config.yaml
dataset: "read English sentences (LibriTTS-R)"
gain_aug_db: 10
win_length: 400
targets: ["voice"]
num_classes: 2
mlp_ratio: 4
am_softmax_scale: 16
optimizer: "soap"
beta2: 0.999
one_sided: false
adamw_lr_other_params: 0.0011
epochs: 144.2
Rows from block 5, named by matrix and row number. Rows with one number belong to one neuron. Each number is 128 + 24 x the weight over its row's rms, rounded and kept within 0 to 255. All counts start at 0. Numbers have three digits each. After the name is the row's rms in percent of the matrix's.
# u: gMLP up (value half) (model.blocks.5.mixer.u.weight, 640x320), inputs 243-269
# v: gMLP up (gate half) (model.blocks.5.mixer.v.weight, 640x320), inputs 243-269
# out: gMLP down (model.blocks.5.mixer.out.weight, 320x640, transposed), outputs 243-269
u.412 080:172150113159149143133186097121136190105129164154101117101122141095126105105174103
v.412 069:153124139128112085180135122143105107147136119148207123141117136141089120138130120
out.412 074:093139149103126122100111098163112123157128135146172136118114109099108154119144158
u.413 098:135128152139111144147092114118118160105086126134126142174151115118100148106171156
v.413 099:141154109133131108124156134102129133100129111124116138111133112170124144152160114
out.413 093:143127120142114064118095147116163101126108125143134129124158084141134116114124137
u.414 108:076135157123146098126155157137191143119128143182117113112104082132137114150134189
v.414 114:093099120088107151119128132106115139129151114144136131121152141139123103111151121
out.414 100:112124140181135113105144112103120149126103106130149121113157121144116133167091135
u.415 103:084159138114060150092107141110115136152142102174110139132142102134142095148105125
v.415 093:098089179123117163133116093132120134112105129092127179159133155135177143112113123
out.415 099:099123150151146111131132139126127152116158136121129117083153126115143134092155084
u.416 115:110124110109134146136126117145170109164085205108117119146154119112151125096105136
v.416 118:135143137137113123105112155127193137120176078113153092113145146119100122178130118
out.416 128:126162143126123163095120123130143094148134089126165141144112140144133136148148135
u.417 093:172171155157155131076134125152136132117161091157132110118108090126123173126083103
v.417 085:107114128163095096113118115149149111159146115129128087121095135115127133133156118
out.417 089:075134146129158135142143151128142106112095134095150134133117107115128098146108111
u.418 086:143099115100175130133142126107141156126104081146092121195099141178119110114118121
v.418 092:115129128144110125078118161119111148146145129106162091138149148111143139092105139
out.418 085:141063113125092137154143113115170141105148102078112117148141160118151176094154159
u.419 121:128181074160115130130140144100101155163106175103152120131164144122097154131174140
v.419 101:146101147122106098108147144139130097127176146131147100130137134151120178150060146
out.419 123:136126152086108157112101125162174122120139128158138139129142111144114132130170176
u.420 096:092160123130136183165149106115127111145125078089146120136156149105140135140098173
v.420 107:127145112127104121148100115134128105124124096095139123140138072115099114106094089
out.420 104:135133113102124105130146162124144145116107115122091162114079156114104133102151097
u.421 105:078148151152080095128111104142104150097091125122147119156138114107087113129105121
v.421 112:098097126107117138167133155145102132124143109136090127170166163148136145148100098
out.421 105:076110128102122107148136103154123078136113132129091163131137120165160122095121113
u.422 112:169104117115144144060185138093149111127138086145144151137133139114118107147120136
v.422 117:148114129088147116090153101129105075143143172097147164133099128096137079111134090
out.422 120:084102117125125112085102118123112123129140119131090115158108127100124133166091103
u.423 082:129122178128122134131105165094135154131090097099126131191128096104154130100112125
v.423 087:165126122179075173145113123100128098141136134120128126120077110179149133084117125
out.423 082:155110155143105129139149133150109153134171131142106132130120100114122108158134130
u.424 108:180133109130192112115122135121115116117123072112118111113130138093112133156131148
v.424 104:138125131160139127100130143158127107114141092121153119135128120158154162102159129
out.424 106:119175130128121127126108131074151086099120124143134122131151140138128107140131189
u.425 082:121149098169164134149115114129137153119148118168124144142084112151135109135106161
v.425 090:133102169098158129157131098178113153097099088098167099157102120116152151133108147
out.425 079:125139137115135119134085114106142100131165133127181124135131102136119143143134090
u.426 103:136118106126136126131164152152124145092085124118152118109094116139149161105110143
v.426 096:123128150146124163105129156134132142162129140067139166110191151118152154110136124
out.426 085:113131127121091172128128145139138090120125135119099132163144138133134123138098193
u.427 098:117157123109116115091116129119128107089109176132167120183184122105176148137157098
v.427 109:137134145149112147100136133130160098140124100101137145114119115098113146123180107
out.427 104:127147121145105103133107169127155118164131137065129106112120155126133125134137197
u.428 093:122109139123099126132135135143118116119150121140131073102133165123140138097186140
v.428 080:143127108109111092085110122113122156151153110136113110126114115098135099141141134
out.428 083:100151132132151123111149107119144118127133179123084156172126161154129118148137186
u.429 077:139109141074119100136119136123105183168136136136106124138137116130135183097096109
v.429 078:139140101132110130099114162082139098151097090143137113083124125129120118115158126
out.429 062:159092137125129121141133112170097156107092114133119133132131121157064067151126190
u.430 120:132151104159104132090140134116143125137122062105131142144102141109131116101115128
v.430 107:102122102101093142096113106106114118114114157105133124157145167132165137145121141
out.430 095:139192126114089130100121104109110095114115095089133161115086137091127078123144137
u.431 070:103145139125164093155156115147136143165111143103167102133158149157148110110132123
v.431 085:164114085126139134148113125129108154130115157113122132095143120094114133119160144
out.431 069:162175113121112127137141126135116139118090151162100150166129133173114150147147145
u.432 068:090147148128134114127124156110147147120066094118124106181144106146135147138068086
v.432 074:090107090142101131101156162128078136128153124106133119143176128127140140142133139
out.432 063:139165104124108122163072108127130180106164120140135114162117093125069117146150152
u.433 094:133114089131177131109161107116149107099131118153188118113154153139146133112092120
v.433 085:159122128107123130105140147144131139110101116128155116134104122145083092146181120
out.433 082:121139128146081130088116139080097109091134090132127133113117106085154099140103117
u.434 093:144135181169111161134124088123136089130083112132128127145145151137105160136121107
v.434 111:142132133120094184145100145098118118128129050106138143180161123106120117135128140
out.434 093:143101132165090144160160122147092142103111090137116181117120122106133143098083113
u.435 080:094124150132155138151166122136128155121163154112105164114168130148145149127131149
v.435 070:131086172135109134120149162136103114106107090148110135149162154128133160155164123
out.435 073:131108112175091176114117158119164165149118107086114118167100147123129142104143145
u.436 103:045112097109158149092135132131130158136155123153112105163183085142147073149097135
v.436 089:149112121172101090099118168105147128136148143160127138099122145130108164111079094
out.436 110:138172127125116138162150121136120135136096126078112108131137106090148092136116156
u.437 082:164168155134121138105155124131140127080117102140161115121130135118129126133132177
v.437 081:131120126147177083137097120118136170145154128138133132156156105114152151113116133
out.437 076:067182091131144126147153130135116136145123097120113138139146137143150170101091111
u.438 094:160163094103134146110145095117094102130174131107115150195136147143113160140115143
v.438 093:098088111145148114158137134129116124119105170129131123107134101081123140131120157
out.438 085:107151139147120123070105144130148127103125102089093156132078111142153073105130103
u.439 099:142117163146136125121131144107092099123113122148151122144142153106111151164126118
v.439 109:179113098123116152125132125120160168185155059128110111155108098137097109121135116
out.439 086:139173122135112144145107109116157117114134107131149134128143120148150083140134144
u.440 137:156126165136152132141106136138112106117144078101124136122126136174119108155117110
v.440 120:137096139120117155127111125110131137121138122149139117139120117137133101177170107
out.440 158:118079081080130124109114132088157121110118132126164100125149105080118120103086071
u.441 124:112161113099100135132153148126135106161189112152093125074138114098117139101109155
v.441 130:110157134157130093173140123097149126113100097145127105113112098115111118127135119
out.441 117:145160125106135125179133128129120173152105142149112129163113149153076119123119130
u.442 072:125151137137104160114153094170117101173124109149101141091128107137134096108139197
v.442 083:148109142108129103110096138117102136084146095107143139153166129155132107157125145
out.442 063:123147127112137119145105140097139144104116155102144161121128149153098130136158084
u.443 118:174136119163134127164163100106103092120108129152137128113128154144162134144174158
v.443 116:121127097145111107136146135095126131078129095123074135099133143140122134149096089
out.443 098:096149139107120125075126105085100133102120133107133116104134139164112173151155158
u.444 114:192123142140155114119131100100128108113136113121121152156123124172121162096163152
v.444 117:111176106116160134155134093133131117156154164139146141095103154126134098191134130
out.444 107:132151121123151113154147169107125126131093150147154094121118121137154141167119101
u.445 089:104095135122132134148161125143140127156157097104097107155105174140118127111089108
v.445 095:151105088129101153120113146125138106167119162159091094160135114129117116149094131
out.445 077:125114133145091088117117119114157100135117191138135137114172127088136151093096149
u.446 089:131135138159139120129111142128151149134123061128121063144157081146076046127144108
v.446 098:154098113110092121122145107110129136151125107121119137133094119168153088130122119
out.446 080:135144168190100159147080136054116156128135170166150095139110142154105092128167093
u.447 088:114114115078099136149157134106114103155112070139126157095144125159155098115112193
v.447 089:145132122080092109169138111148121089130107130123152124099101094144129118105113095
out.447 083:132134169167102083127099121128142123166090163121087082103101127088099089166110092
u.448 125:147178151124089162157130121118208117120109124144138145134108122105138192100110102
v.448 131:121136173118116163142124176121184119104097126150099140130116128126104124156130114
out.448 146:110119142122124138132127093157088140118156121097124132133123167133139153115179136
u.449 095:116163135114141106184130128102114134140127133123135142144151167136128120098158145
v.449 087:127136105134085106083088115118121118136141154126190148153143163164145104139125095
out.449 087:133133125094166145112089107147139116170140116151139123127144142137113150163138132
u.450 113:110155127161151096159098096086119160088075164143146182101163106129124133135177125
v.450 117:045205124150138130178184107129088129151092179124138159142120133131156098060131129
out.450 107:132114098123111117137141148120108126131148195134125113148162122131146123061153092
u.451 094:120083161158132139135132119142096117127144143111134136126135131158102172101145137
v.451 088:173115174127140136134169079106128103136121128103113157079136119173087109126148149
out.451 091:133136129144146102121143120133098145131145128166134147151144094160182143134119145
u.452 084:094164085133132089150149137119133125142130135117184130098128143139159137096108136
v.452 087:103104127171104112132140119138118114080128148117159167147129109131132159097093090
out.452 076:113113131110132137088183143132116134133077107166098126089150135131105136082145173
u.453 093:136170178156159123144107115100127108070164113086141105158163085122164116136111192
v.453 087:091120147120145129141146137112104129114131115112099125115127113107138148088115059
out.453 087:122153153126100163139123151167102098166126110169134159169141144191131142096089129
u.454 105:109122097150156091093139130155175150171156101106115106123144143142134165113114100
v.454 100:101130138140104105144109126136129125107109101113128140131157146117152141116169134
out.454 110:086115105106176109085127143139116166113170173131154102143130111176106085131104150
u.455 076:117139104136169083108194078129142126147142162127144135094151155121138174127114158
v.455 095:182110079129081109135161114155143161154154114120139107103094118148146113144141180
out.455 075:110146131141128137116113159131138124133125112141073119125128138146107126123145137
u.456 083:156133149117145162149131146114134091118159132133166172114132156134183169169103094
v.456 083:147141097095141128060166124112115111118171130162155104134156101124144156099136090
out.456 079:115161118150128119131111130111152148145120114103135103119085105136128092130119126
u.457 104:155097154126095134084144121151105131154159095114140132134123172130131068107119094
v.457 097:126123119154103182134110143121144170128119157089152121135116126184136112173101142
out.457 096:098122120170169109136144120140135094130139136113099116112126131116120139139135131
u.458 103:158135108111112124117119120092141149136140097124140134108104125156146117096162149
v.458 103:124109121100125123119151129136142132122097175128108110133092171106092137150093098
out.458 100:158136142064133130159163151128167097121105119144104137134108127126103152139105131
u.459 100:100090132110124082099157125157118177141137139143144126123133122151153143122165129
v.459 093:144153108119112105127135151120137118177139130135182185138172108101126131167184143
out.459 088:168134159178094112111119152157155160128125129125130124131145124119110087119104164
u.460 092:109179128124134177195158153093154119113132136042126134096159113185130095186134156
v.460 081:091068097125146123072109144124165107160102137149104088112095155137080184072121137
out.460 081:104148131105108146065093148107117147144131125158105157107098115123118156132129098
u.461 113:176148122188121122175170108089157155138156138133126129101154082126126125117202118
v.461 116:138126137087102127113105115125131122099133132101144133145159135112129154125120148
out.461 105:107169095102163116091071118078118156114125075135140151132086120102143142106137123
u.462 121:095131144090116148150126084129108118126124144128115151122131120134096113094114126
v.462 130:155120144058146132110113122149171112121136087143114120096150107139143160114120095
out.462 144:137118110135135097152143145100141107111160149092145149151099122143142130141143109
u.463 120:131098138082152123136131121094132119150156127154163183109141169114128117167118142
v.463 118:109114114125149105157121126100137114146092108167159113112127088128128126111105094
out.463 115:127117104160144125110107139132147132131130108106158131127171137115133141172151188
u.464 072:082092126066082138171164114116114137116127152130140108174116134114152130074129131
v.464 078:147104130137140137093191118101148097117123112097147128126107107132110160162112149
out.464 063:158126136115120122120134133130153141172125106093081146157149136187088098143138136
u.465 084:081105149142073089110121130150119130122136208117116124145145110105126157142110146
v.465 071:159141205155130098100072151093120091134111118135113130095119121150118130099080159
out.465 074:185126127116147178121123142078166129127095098125137130154153119138164131092135107
u.466 106:087100122126102115142083115143134162120122092127189125131154168108120142156147106
v.466 109:098127070138161150131117181108165124167108097185167114122152099114108128101143114
out.466 100:129127146140122125124155123119132157124179119151072126119117094118138151119103152
u.467 094:119108119160168094136172093127136132150156156133088155124135139171165123080106106
v.467 093:144139102130110118102144153105127159114136118096113142155162123112132109131112094
out.467 083:138098100148126152101160114120096162153129100129112145125111122114106124139112157
u.468 096:112140077112114134140113121149131116109131105129122066124162144144102109135106137
v.468 093:094128148131149077108165132132120159098153097130120151132109124141115102062154116
out.468 090:206123141155152063155114136103130131114149158170155146126129149116122153149153137
u.469 094:148139138142170098168113117118115116099140148116156154112131118141153097148107122
v.469 095:129152163161134059124125144111154117130105165133133097113125125131155138096130088
out.469 084:150191146102093087120113131151079100132128164116102132129096146105143117133129139
u.470 107:135156127134143119110117143115087130158080130142163124101112131133159159113141149
v.470 108:150097166157121133114149155163122146171080096117098121122139144155130110159112135
out.470 103:140163117147160165145122131122157101136107081080099138092147123153078099133139086
u.471 078:112140138181107131092133117103136122105115114121131133094137125175156104192125134
v.471 087:150123172081114148125134145122127126153126074126093126167142106169140092131154110
out.471 073:118164098095144123128113121107122146137111105130173150100125123107108157097117140
u.472 122:148106109104113090113155107103173157135112144144139133117137104111100098110157107
v.472 126:119111106075107120134134087083133119058113127118143114097147141089127172116087159
out.472 138:144111130132134147109118116121143115133117179121127120147135146115182134144128139
u.473 082:137141112076136151107168108105121147159073160117222128109104121097168144136158169
v.473 082:132145139133089122121125125146193132115099157156143151116127156137103150119087164
out.473 068:087150145159133109128118122116147120112126157134050147099130136194145118143166162
u.474 109:083106122120141150125126137082135122162166159100151101133122134092099103109166160
v.474 099:123174138128140094108104170163169131115123130168088125127132134143135133052077138
out.474 105:151142137136138110154154133100175126139122117144121125105097172090116128146143120
u.475 086:102143132123165150150160139114128080112155112110145138108166111143145183146127117
v.475 077:100177100132146116132147147101094114176115121101148166121170136178107163165136132
out.475 078:167151110148080116099162155143093102147107144122125147151124166100065129092122119
u.476 076:141168126090183130142116130115124110138163071103127106126130152118151113126159133
v.476 073:118181183137133185106139137136168082135121102156155137097118140103126087099108098
out.476 063:118146140170127110161131146127118131129114105116132130144140130163125166121161181
u.477 097:076114136129128143161123158110128092129097129121129124111116132096123118104149166
v.477 085:130106135117108156124054135122113125109133103103125134151149117115116118129147091
out.477 090:129132105163073131145170140121116144132114156143136107126147111152143156126132132
u.478 103:165192123142131160091154112120098136169123108135123127128094140131129164086121108
v.478 095:125131134137236151100152117122115124185094178094130159121153115154122134121130121
out.478 155:069100098115140131180109148132153116119143107120110141146143132119106131170142121
u.479 131:118110123110097082118092146142094109102164110141125108129144112095126153103092119
v.479 137:086142160116116115149194152153145112176085123160115192115100129126125150125163063
out.479 134:128070133151130103159129093137159154152100176164158135128150162111133173125173133
u.480 100:095116103124111126139123117176119176116134118111156103145157118098129115136110130
v.480 119:112123139095138130113141134133121124106126131131141158160115175098105123127145137
out.480 101:151133125093129114136081120124102133102143147105162098151129090151157087112130143
u.481 080:119129095124168091128157121138093138112140155118124130083160141087127108097092189
v.481 070:097064116128181146087126150121141133103129123132118115083142112112143109154113155
out.481 069:085137119129106140105119104138128079150146121140141134110129111138152147141140100
u.482 080:121115136107120132146100101145134144099139138166079114146110134109109181072125107
v.482 083:116094093130157120100123085115144124095122081144129090116177160160158124147144163
out.482 074:170118141115143102127124125122090109127147156109120131107116119119111127105103144
u.483 108:111121167101121167111107126129122121113077113121108117123122097081156137085097133
v.483 116:121114128145133172115121141163083129107133147120159152120156096142122195116083139
out.483 107:163114124121109127129179153124104097116125130104108133137139131131107145121126173
u.484 080:145126095136097147166180131100119137115131159132107095088141144153130137159153095
v.484 089:169115093143119114095145117128105162118082130149087177111137107158119136119106121
out.484 073:120129102111176101155160139104133107146170145112155108122116091139138184111153118
u.485 077:127165141105189126136128088116088133140151078145092108132126134122118114167168125
v.485 083:061156125093123145142115098133121148094097148146148118151103126136161129150125146
out.485 082:125173135131104156171156142111118152133115161117136130126142093146119131162194146
u.486 094:136134157158107129146111137115120123158100126144129118141145087089140102157098161
v.486 095:122131154089119092161141129135124141112095120141138161139137120160120107127081111
out.486 097:139097110143140093139146150105132168136079093144113124120100119132129111147136107
u.487 083:117108138154151149146119142119095105105138150133151110186172153126145167125185105
v.487 089:089104107123095122136120151121132172100153136119171093113144139069122177126136117
out.487 082:141133125096110068167101116097136134099131102100140144147104113145113112168169123
u.488 097:134131077112132148144101116123110128139111135141139120097092142111099153161114127
v.488 101:108171092150089123123131122108124097082156136141138111113148123096130193176148138
out.488 090:152095122126129104134143103112101128102124129110086118145096135110158159104154117
u.489 083:117150127083104130106090125123119150079115127173151106142121112116190161139126123
v.489 079:095101123150106116115168116120126155191141114134140154115154122153126088127127160
out.489 077:083126112161112130135163126084097154148176149145167173141166163158169102124154170
u.490 117:105103108112119155140142105135120166156115153144099122157149134142163075089097132
v.490 126:122139133118067115140143097168124127150130198137138131157147151097110102088135111
out.490 124:126106135154143123147156131107121162144148167068118131094098129143101135084096110
u.491 096:106124137106123104101106109127105106099148129114146135148137132139109132138166127
v.491 106:119172116151142076148152137140164161092124145100129112115129154117137122130121152
out.491 091:109130131112136088138142176124148138130113140154149146092145104190166112126133143
u.492 105:119126122125173119126109099122111081129107136148133127173122115152124120130123112
v.492 105:171144093171101102114148140103146108143132136112099166123120108111115153114097128
out.492 097:096179176133115124128172109127132148145140118184101149087106138118061095136094172
u.493 079:151173092158114085122128124134123093119125100091154152129067129139116158112082121
v.493 078:102139139120119116132128109135112128134105173169161133112142173140161126163122116
out.493 076:101135118111147083130106141124123164121121135155131089123147131100142134150126080
u.494 125:130125111108124128137153069111159186154113133151141150140138097126101148113142107
v.494 119:151120142144134116143109131149118102086129148086108137090107113137172154134120153
out.494 121:159122133142150120126122115117123123109136153155126099134092111123147112156065165
u.495 121:117127137133207117139136151122101130148114147113116141108113133126111164082141153
v.495 119:099085171114126130128108123162156150197112181123092113102139147111073095118120070
out.495 118:163108137134078124141194108127139104117117107123116152163141114118155103174118125
u.496 088:110131150103074085146095154147157107103112126123163099092121110121146143151115143
v.496 090:124124138128138148118116157110143117120097127111129153120142104136125177167161092
out.496 081:153132149116149126138114148136121104147103127117133124125123163141113167111105116
u.497 123:110142125104100178164140146137123131128134114131152144133117131133113107165143096
v.497 122:103096132185154126128111120166090137130187130113146166150122139108127150157139142
out.497 114:146067121135122098137098132118106100165167149158134120125112090148092136062140114
u.498 090:068165172120215091136126114117135097085113122118123128136142111097098100135163072
v.498 099:080165135100132177116154096122110153167121131116119110114096139158132129181097145
out.498 082:104145087164074140102136145137111150151133114103095113119155160170142181122152231
u.499 092:139123120100109084099113153104148104141138103104103111134143172135119136095108143
v.499 087:091167146132171101148162094117157136117145131134126142120098172110129094151115178
out.499 090:137130135109192150143144144130142102129108177124079099119128142049095130125151096
u.500 093:133095105123106161196180129129096166101140121127108130115152113121113093115167134
v.500 107:155097114101115159119122148148139158151122136154121144083124132078144165137165109
out.500 091:081131117146109113123071133113111100121117157112163104101113101126103121120145117
u.501 096:119094154142143082113100138160082123152104114182109146130133092120120181177147111
v.501 097:113137130122131131109083143147132145141166131091153101136101141121122087129132133
out.501 094:141093111149146092104159145128113152140145162135155150101123117138124117143133125
u.502 093:115125118104166133129162105095140125168120128106136138123142138115160100144154090
v.502 094:132134129121085098107110153126137139110143141065122153136094107169116159140121106
out.502 089:109216120155102127146150138112152123111134176145176175115122092142151115151116135
u.503 094:136142099163153121167164097175150155111116072129101098139171133128102173134102101
v.503 083:063124119126075126122084123075123133135097132133138112088102149140145119103113124
out.503 089:154183154163105162129113130130092124104125107124151131123120148122175154158103142
u.504 096:080143157124131136128117154106186177109110106095113113112122123083126104159123124
v.504 088:141120155078159128120128130143105102118195115105099123137125129142137126136150159
out.504 084:125135101189096164114107121091137130094134135123118132095120162141183135104167117
u.505 127:043131141096149138134133157096118149125161152128154126163132184126126112128148125
v.505 128:137126119107129108174125112126112083097142114154104124110131107147106114168123139
out.505 142:166144114158101123113147129138124128133153168133120130110115138120079171139158161
u.506 114:113098139147117099161159087111124133106132146166140110122110102163131106149151135
v.506 117:115098161153147131144112122129133100114121139070115123150146138143143085077188074
out.506 104:138090110127120123134121142109120123118078122132093114097100098116162092114114118
u.507 079:134099133118142134139091145157119139093156156101093144167135127124130151141184127
v.507 083:189092128112139150157124104133127117143149108130128124159134118114103156165131094
out.507 074:132135100154145126149131123143147145120119109145144120133112154074119088140147135
u.508 094:057105126144178179118140101152156126090099146105089128158152161114140103126182161
v.508 093:118094139105073148110144164081097160126156088153105153110144139119141137131070152
out.508 095:190129120134119089152152130143085146115112093135128098116131131122108120085117094
u.509 125:131114136136104142124142104128115167118145120108138119148127130061139102126156075
v.509 132:071128084089204152123143146148127088149084099166084113139116139159138156109088120
out.509 128:088061150083117149108172132119129116145115177192122129094112145105147121132118170
u.510 099:125164133124090126175103092130123141121126175111142112150124137151145124147085099
v.510 115:132157105134100165120145129119137112137127090116171135098132121126160184153084140
out.510 099:124108131150160093115142117136099156139154131161102111174152137142124154139168157
u.511 094:187081125177103135129110099140146114141109101146100118154160181087134104140145155
v.511 093:139152141119125123139148094152165102098165147097111134125109098091144161115076124
out.511 096:111139127159143083143114136139129132147109105115167121101124105148098134161118134
u.512 103:090116136073100138147123148174133138092137133119148133140115188114105139145094121
v.512 102:136123103134121157102109103123095114150174184099174136144089129106144135122163112
out.512 097:103162130146113118104118154131117126098134140111114142134094132100120114109116097
u.513 136:135144134156123102110115140151151121149157075129113141180151113095177150140124080
v.513 141:071106090121079129102114134134108121164149096093128101143106151150118135109109156
out.513 162:144165100075159139140122149181110122144132118121102150109107129184135113133107150
u.514 085:097150126088135111150100115088146153145122141136143129168153124138140151168186130
v.514 075:142122119120141143124113115119136122066172090092136165169118105150151115075123110
out.514 073:129105152200139156120185162186162073134123123135104134141111129134129111175104099
u.515 113:165125115137119141132141106093120150134160122142117132125145145147142110150112135
v.515 099:191082148131137092136133142125142134157154128138185097160197119084148193090124094
out.515 113:072164118149044072137134135158183111090131096142105128133129120065141154146131123
u.516 098:116154120106076121114115142116127077171143132121188128107145130113111114129148122
v.516 106:168153121113149143148109147076142141107142158140143121125130096091147155159173124
out.516 094:095146128129136098098100134133134134111121138081106154147127115145149150103131132
u.517 085:100141129127104110105122117131141120163115114167150148088131132145111160140094116
v.517 079:101134127147143169142136126142110126174178137144131118091128189143161107197186162
out.517 079:175168140160130056161168170132123155109152154123107134155124130119105121124184160
u.518 081:107137152156141125137089143097167152136151116099114140122120148184158126105128139
v.518 096:127151107119150134109126104111113116117137117143108097120132105125129130224119110
out.518 080:091148122138155076136095132086140167106161138159099141117126154141138102105130114
u.519 086:102113123149077152134097148142132143145141151128134130118141138119139092096133195
v.519 087:089143115142122151128101178148131135136156092115081145097096153114149132140164085
out.519 078:117155119153146125125107142089090142152122107135162138129104104124075082151161138
u.520 083:096122114113078079117174121107134135124111133167113097142118110131113150134120103
v.520 079:145131148124117149114152109095144092126147159064084147100133113185121125178080089
out.520 078:106129148130116143107118141133126125148137058128122138135164119132138111131161110
u.521 107:129134128156182118122104102144087186086140149115117109113121134129149110131118110
v.521 102:138148123105119169188149145130164139120132152081057114131101140177124156128104172
out.521 104:117156129133138152119115126125124123139144102132122100119133104143124148156138201
u.522 089:162132127129152113139134154144111127138145088113122113145124132118109160164090082
v.522 081:102114099105133118114114148136126141124148162089133155132128116114080156145114112
out.522 088:103157125095107150124117136136109133095138151111131081115124151101134090156106147
u.523 094:161142102109115123150120132142117139121155124167125135111118105098080141194162128
v.523 086:099122133109127180139161114140065118139109124151106113113140118134144109124133083
out.523 098:130131148106126131141108157134115146113155109091102126126121147150127106091166100
u.524 119:145183154149151145098125123141165114133136130187142119116155126125147109127157107
v.524 116:126133173115144107135135122129110136121164161082133137143106108115128130173125134
out.524 123:135121098094115086146126120158147123151154109096101112137137097110106168110146130
u.525 086:171156171095099103082132100133129104169141127150116104117118113067163111116075147
v.525 085:127177118173135137155091135109111114134133153137130113131147145171133092178109125
out.525 082:102158141108144140165112135124129146122110136148121158072130115222126120121095074
u.526 106:123111109142100104109126135084178143127104127117118119101091088133127157082185159
v.526 109:165115100145100112169146123121165100098118125159147134143125117109167133096132131
out.526 100:159080087117167155116093112108135135139130097121149164141143153103077144118161156
u.527 082:152110117115141148181118161130146144127124087130119153077141162153107115147102147
v.527 092:137132137151127130142130117138119153109127130142113132178155092139144122112113115
out.527 079:090134161141127155153130113124112159106175142100115096131109105092116145114145119
u.528 084:157122122088108122133106112151109123136120132136105132127135106140159167122184125
v.528 078:132153149140133107148116083168100157163150150120153107150124134134123117093151098
out.528 082:108145129139082153214121126120118126145134149144093145133131125161134099116156156
u.529 095:100117129110097115120098172122122151119120142154165115083148139132113113155140139
v.529 097:098112131122127087173056110153112123106115141091152159143137128120115135150095168
out.529 090:114082112144201150101154138116100123117130065117156145115124133122159125141153117
u.530 085:104136156144120157139098170112160137108172167150138134112112114141153141127088139
v.530 076:109132111078141106114106166082157120131111131126145114100145115103143109140146168
out.530 080:137080183162136107155132129135130095136140097156121106137169154095162152117093138
u.531 105:184159133184133135138131110145129145116099142095169144121125156145116103169106115
v.531 109:144140165116106143105083108107172123097132151092118112107114147169148149112122129
out.531 097:165109109105126089118098119103166109098148094160109117138109114083085128140145134
u.532 074:134150148121087106081113125122142085121119126122148117107141116124117139113092147
v.532 068:089080103118095142133107097099070146124133096141136119167114137152127081128130116
out.532 069:101156152173168123156150103112100128164115178101080129118146157165106116121146149
u.533 117:101112096110096150122076126118136149134101154140115129095162139129147109108115169
v.533 116:135126127132120191166100159121105134099080147097163166181114113143107148087175084
out.533 103:123167154180155067115135113112131121146154104172135117141126127138126131132167080
u.534 107:160141172164141123103098117150117154121119170186120115135154113146116154122164142
v.534 123:092118096146095107168126110111105155129152120130118122092109158117098129145164148
out.534 121:124142118078127168159128115112112128127121139138146125153136138164138133132185123
u.535 079:127154151095087135130086108168140149107162153144111122117148113199140118160106131
v.535 085:143127157136134120132124120143101135111152131154144128104134134102135144130136191
out.535 068:110089094119115103136145125116140136120154150141125170125119078111150077075153152
u.536 132:109210170158163141089131158121143102121110132126108092163129088096139144143139096
v.536 135:184120132115148120102108092163113158103173149108129143118110157136143104113152114
out.536 147:087130140118089127137116156153139121127129106125129112113104115136145141093094097
u.537 100:153145119158110158148127178119132166163121170140127142116113123122155124150146105
v.537 093:125118123114136118091144160145116148110131118097133142104130125090130193147115098
out.537 085:131163161133135123115130146131124127104145080097156133112110134122098115094104152
u.538 106:156125138091142127128149146115167165106093083113112124129118156098112094105110121
v.538 102:109098107094147151123113174139102161101150117077115093084101101095111125163131086
out.538 099:124105140155099166115140089096124114119148150095176109106124132144105147171143109
u.539 106:128159074134130125136136113104147131187135111103141136069159135131154128090132139
v.539 117:117143112152126108111115066121165109110139136104107095125157126114162098124094162
out.539 111:118126169127143138132096135141176157097139172117083108125152121130141144114126147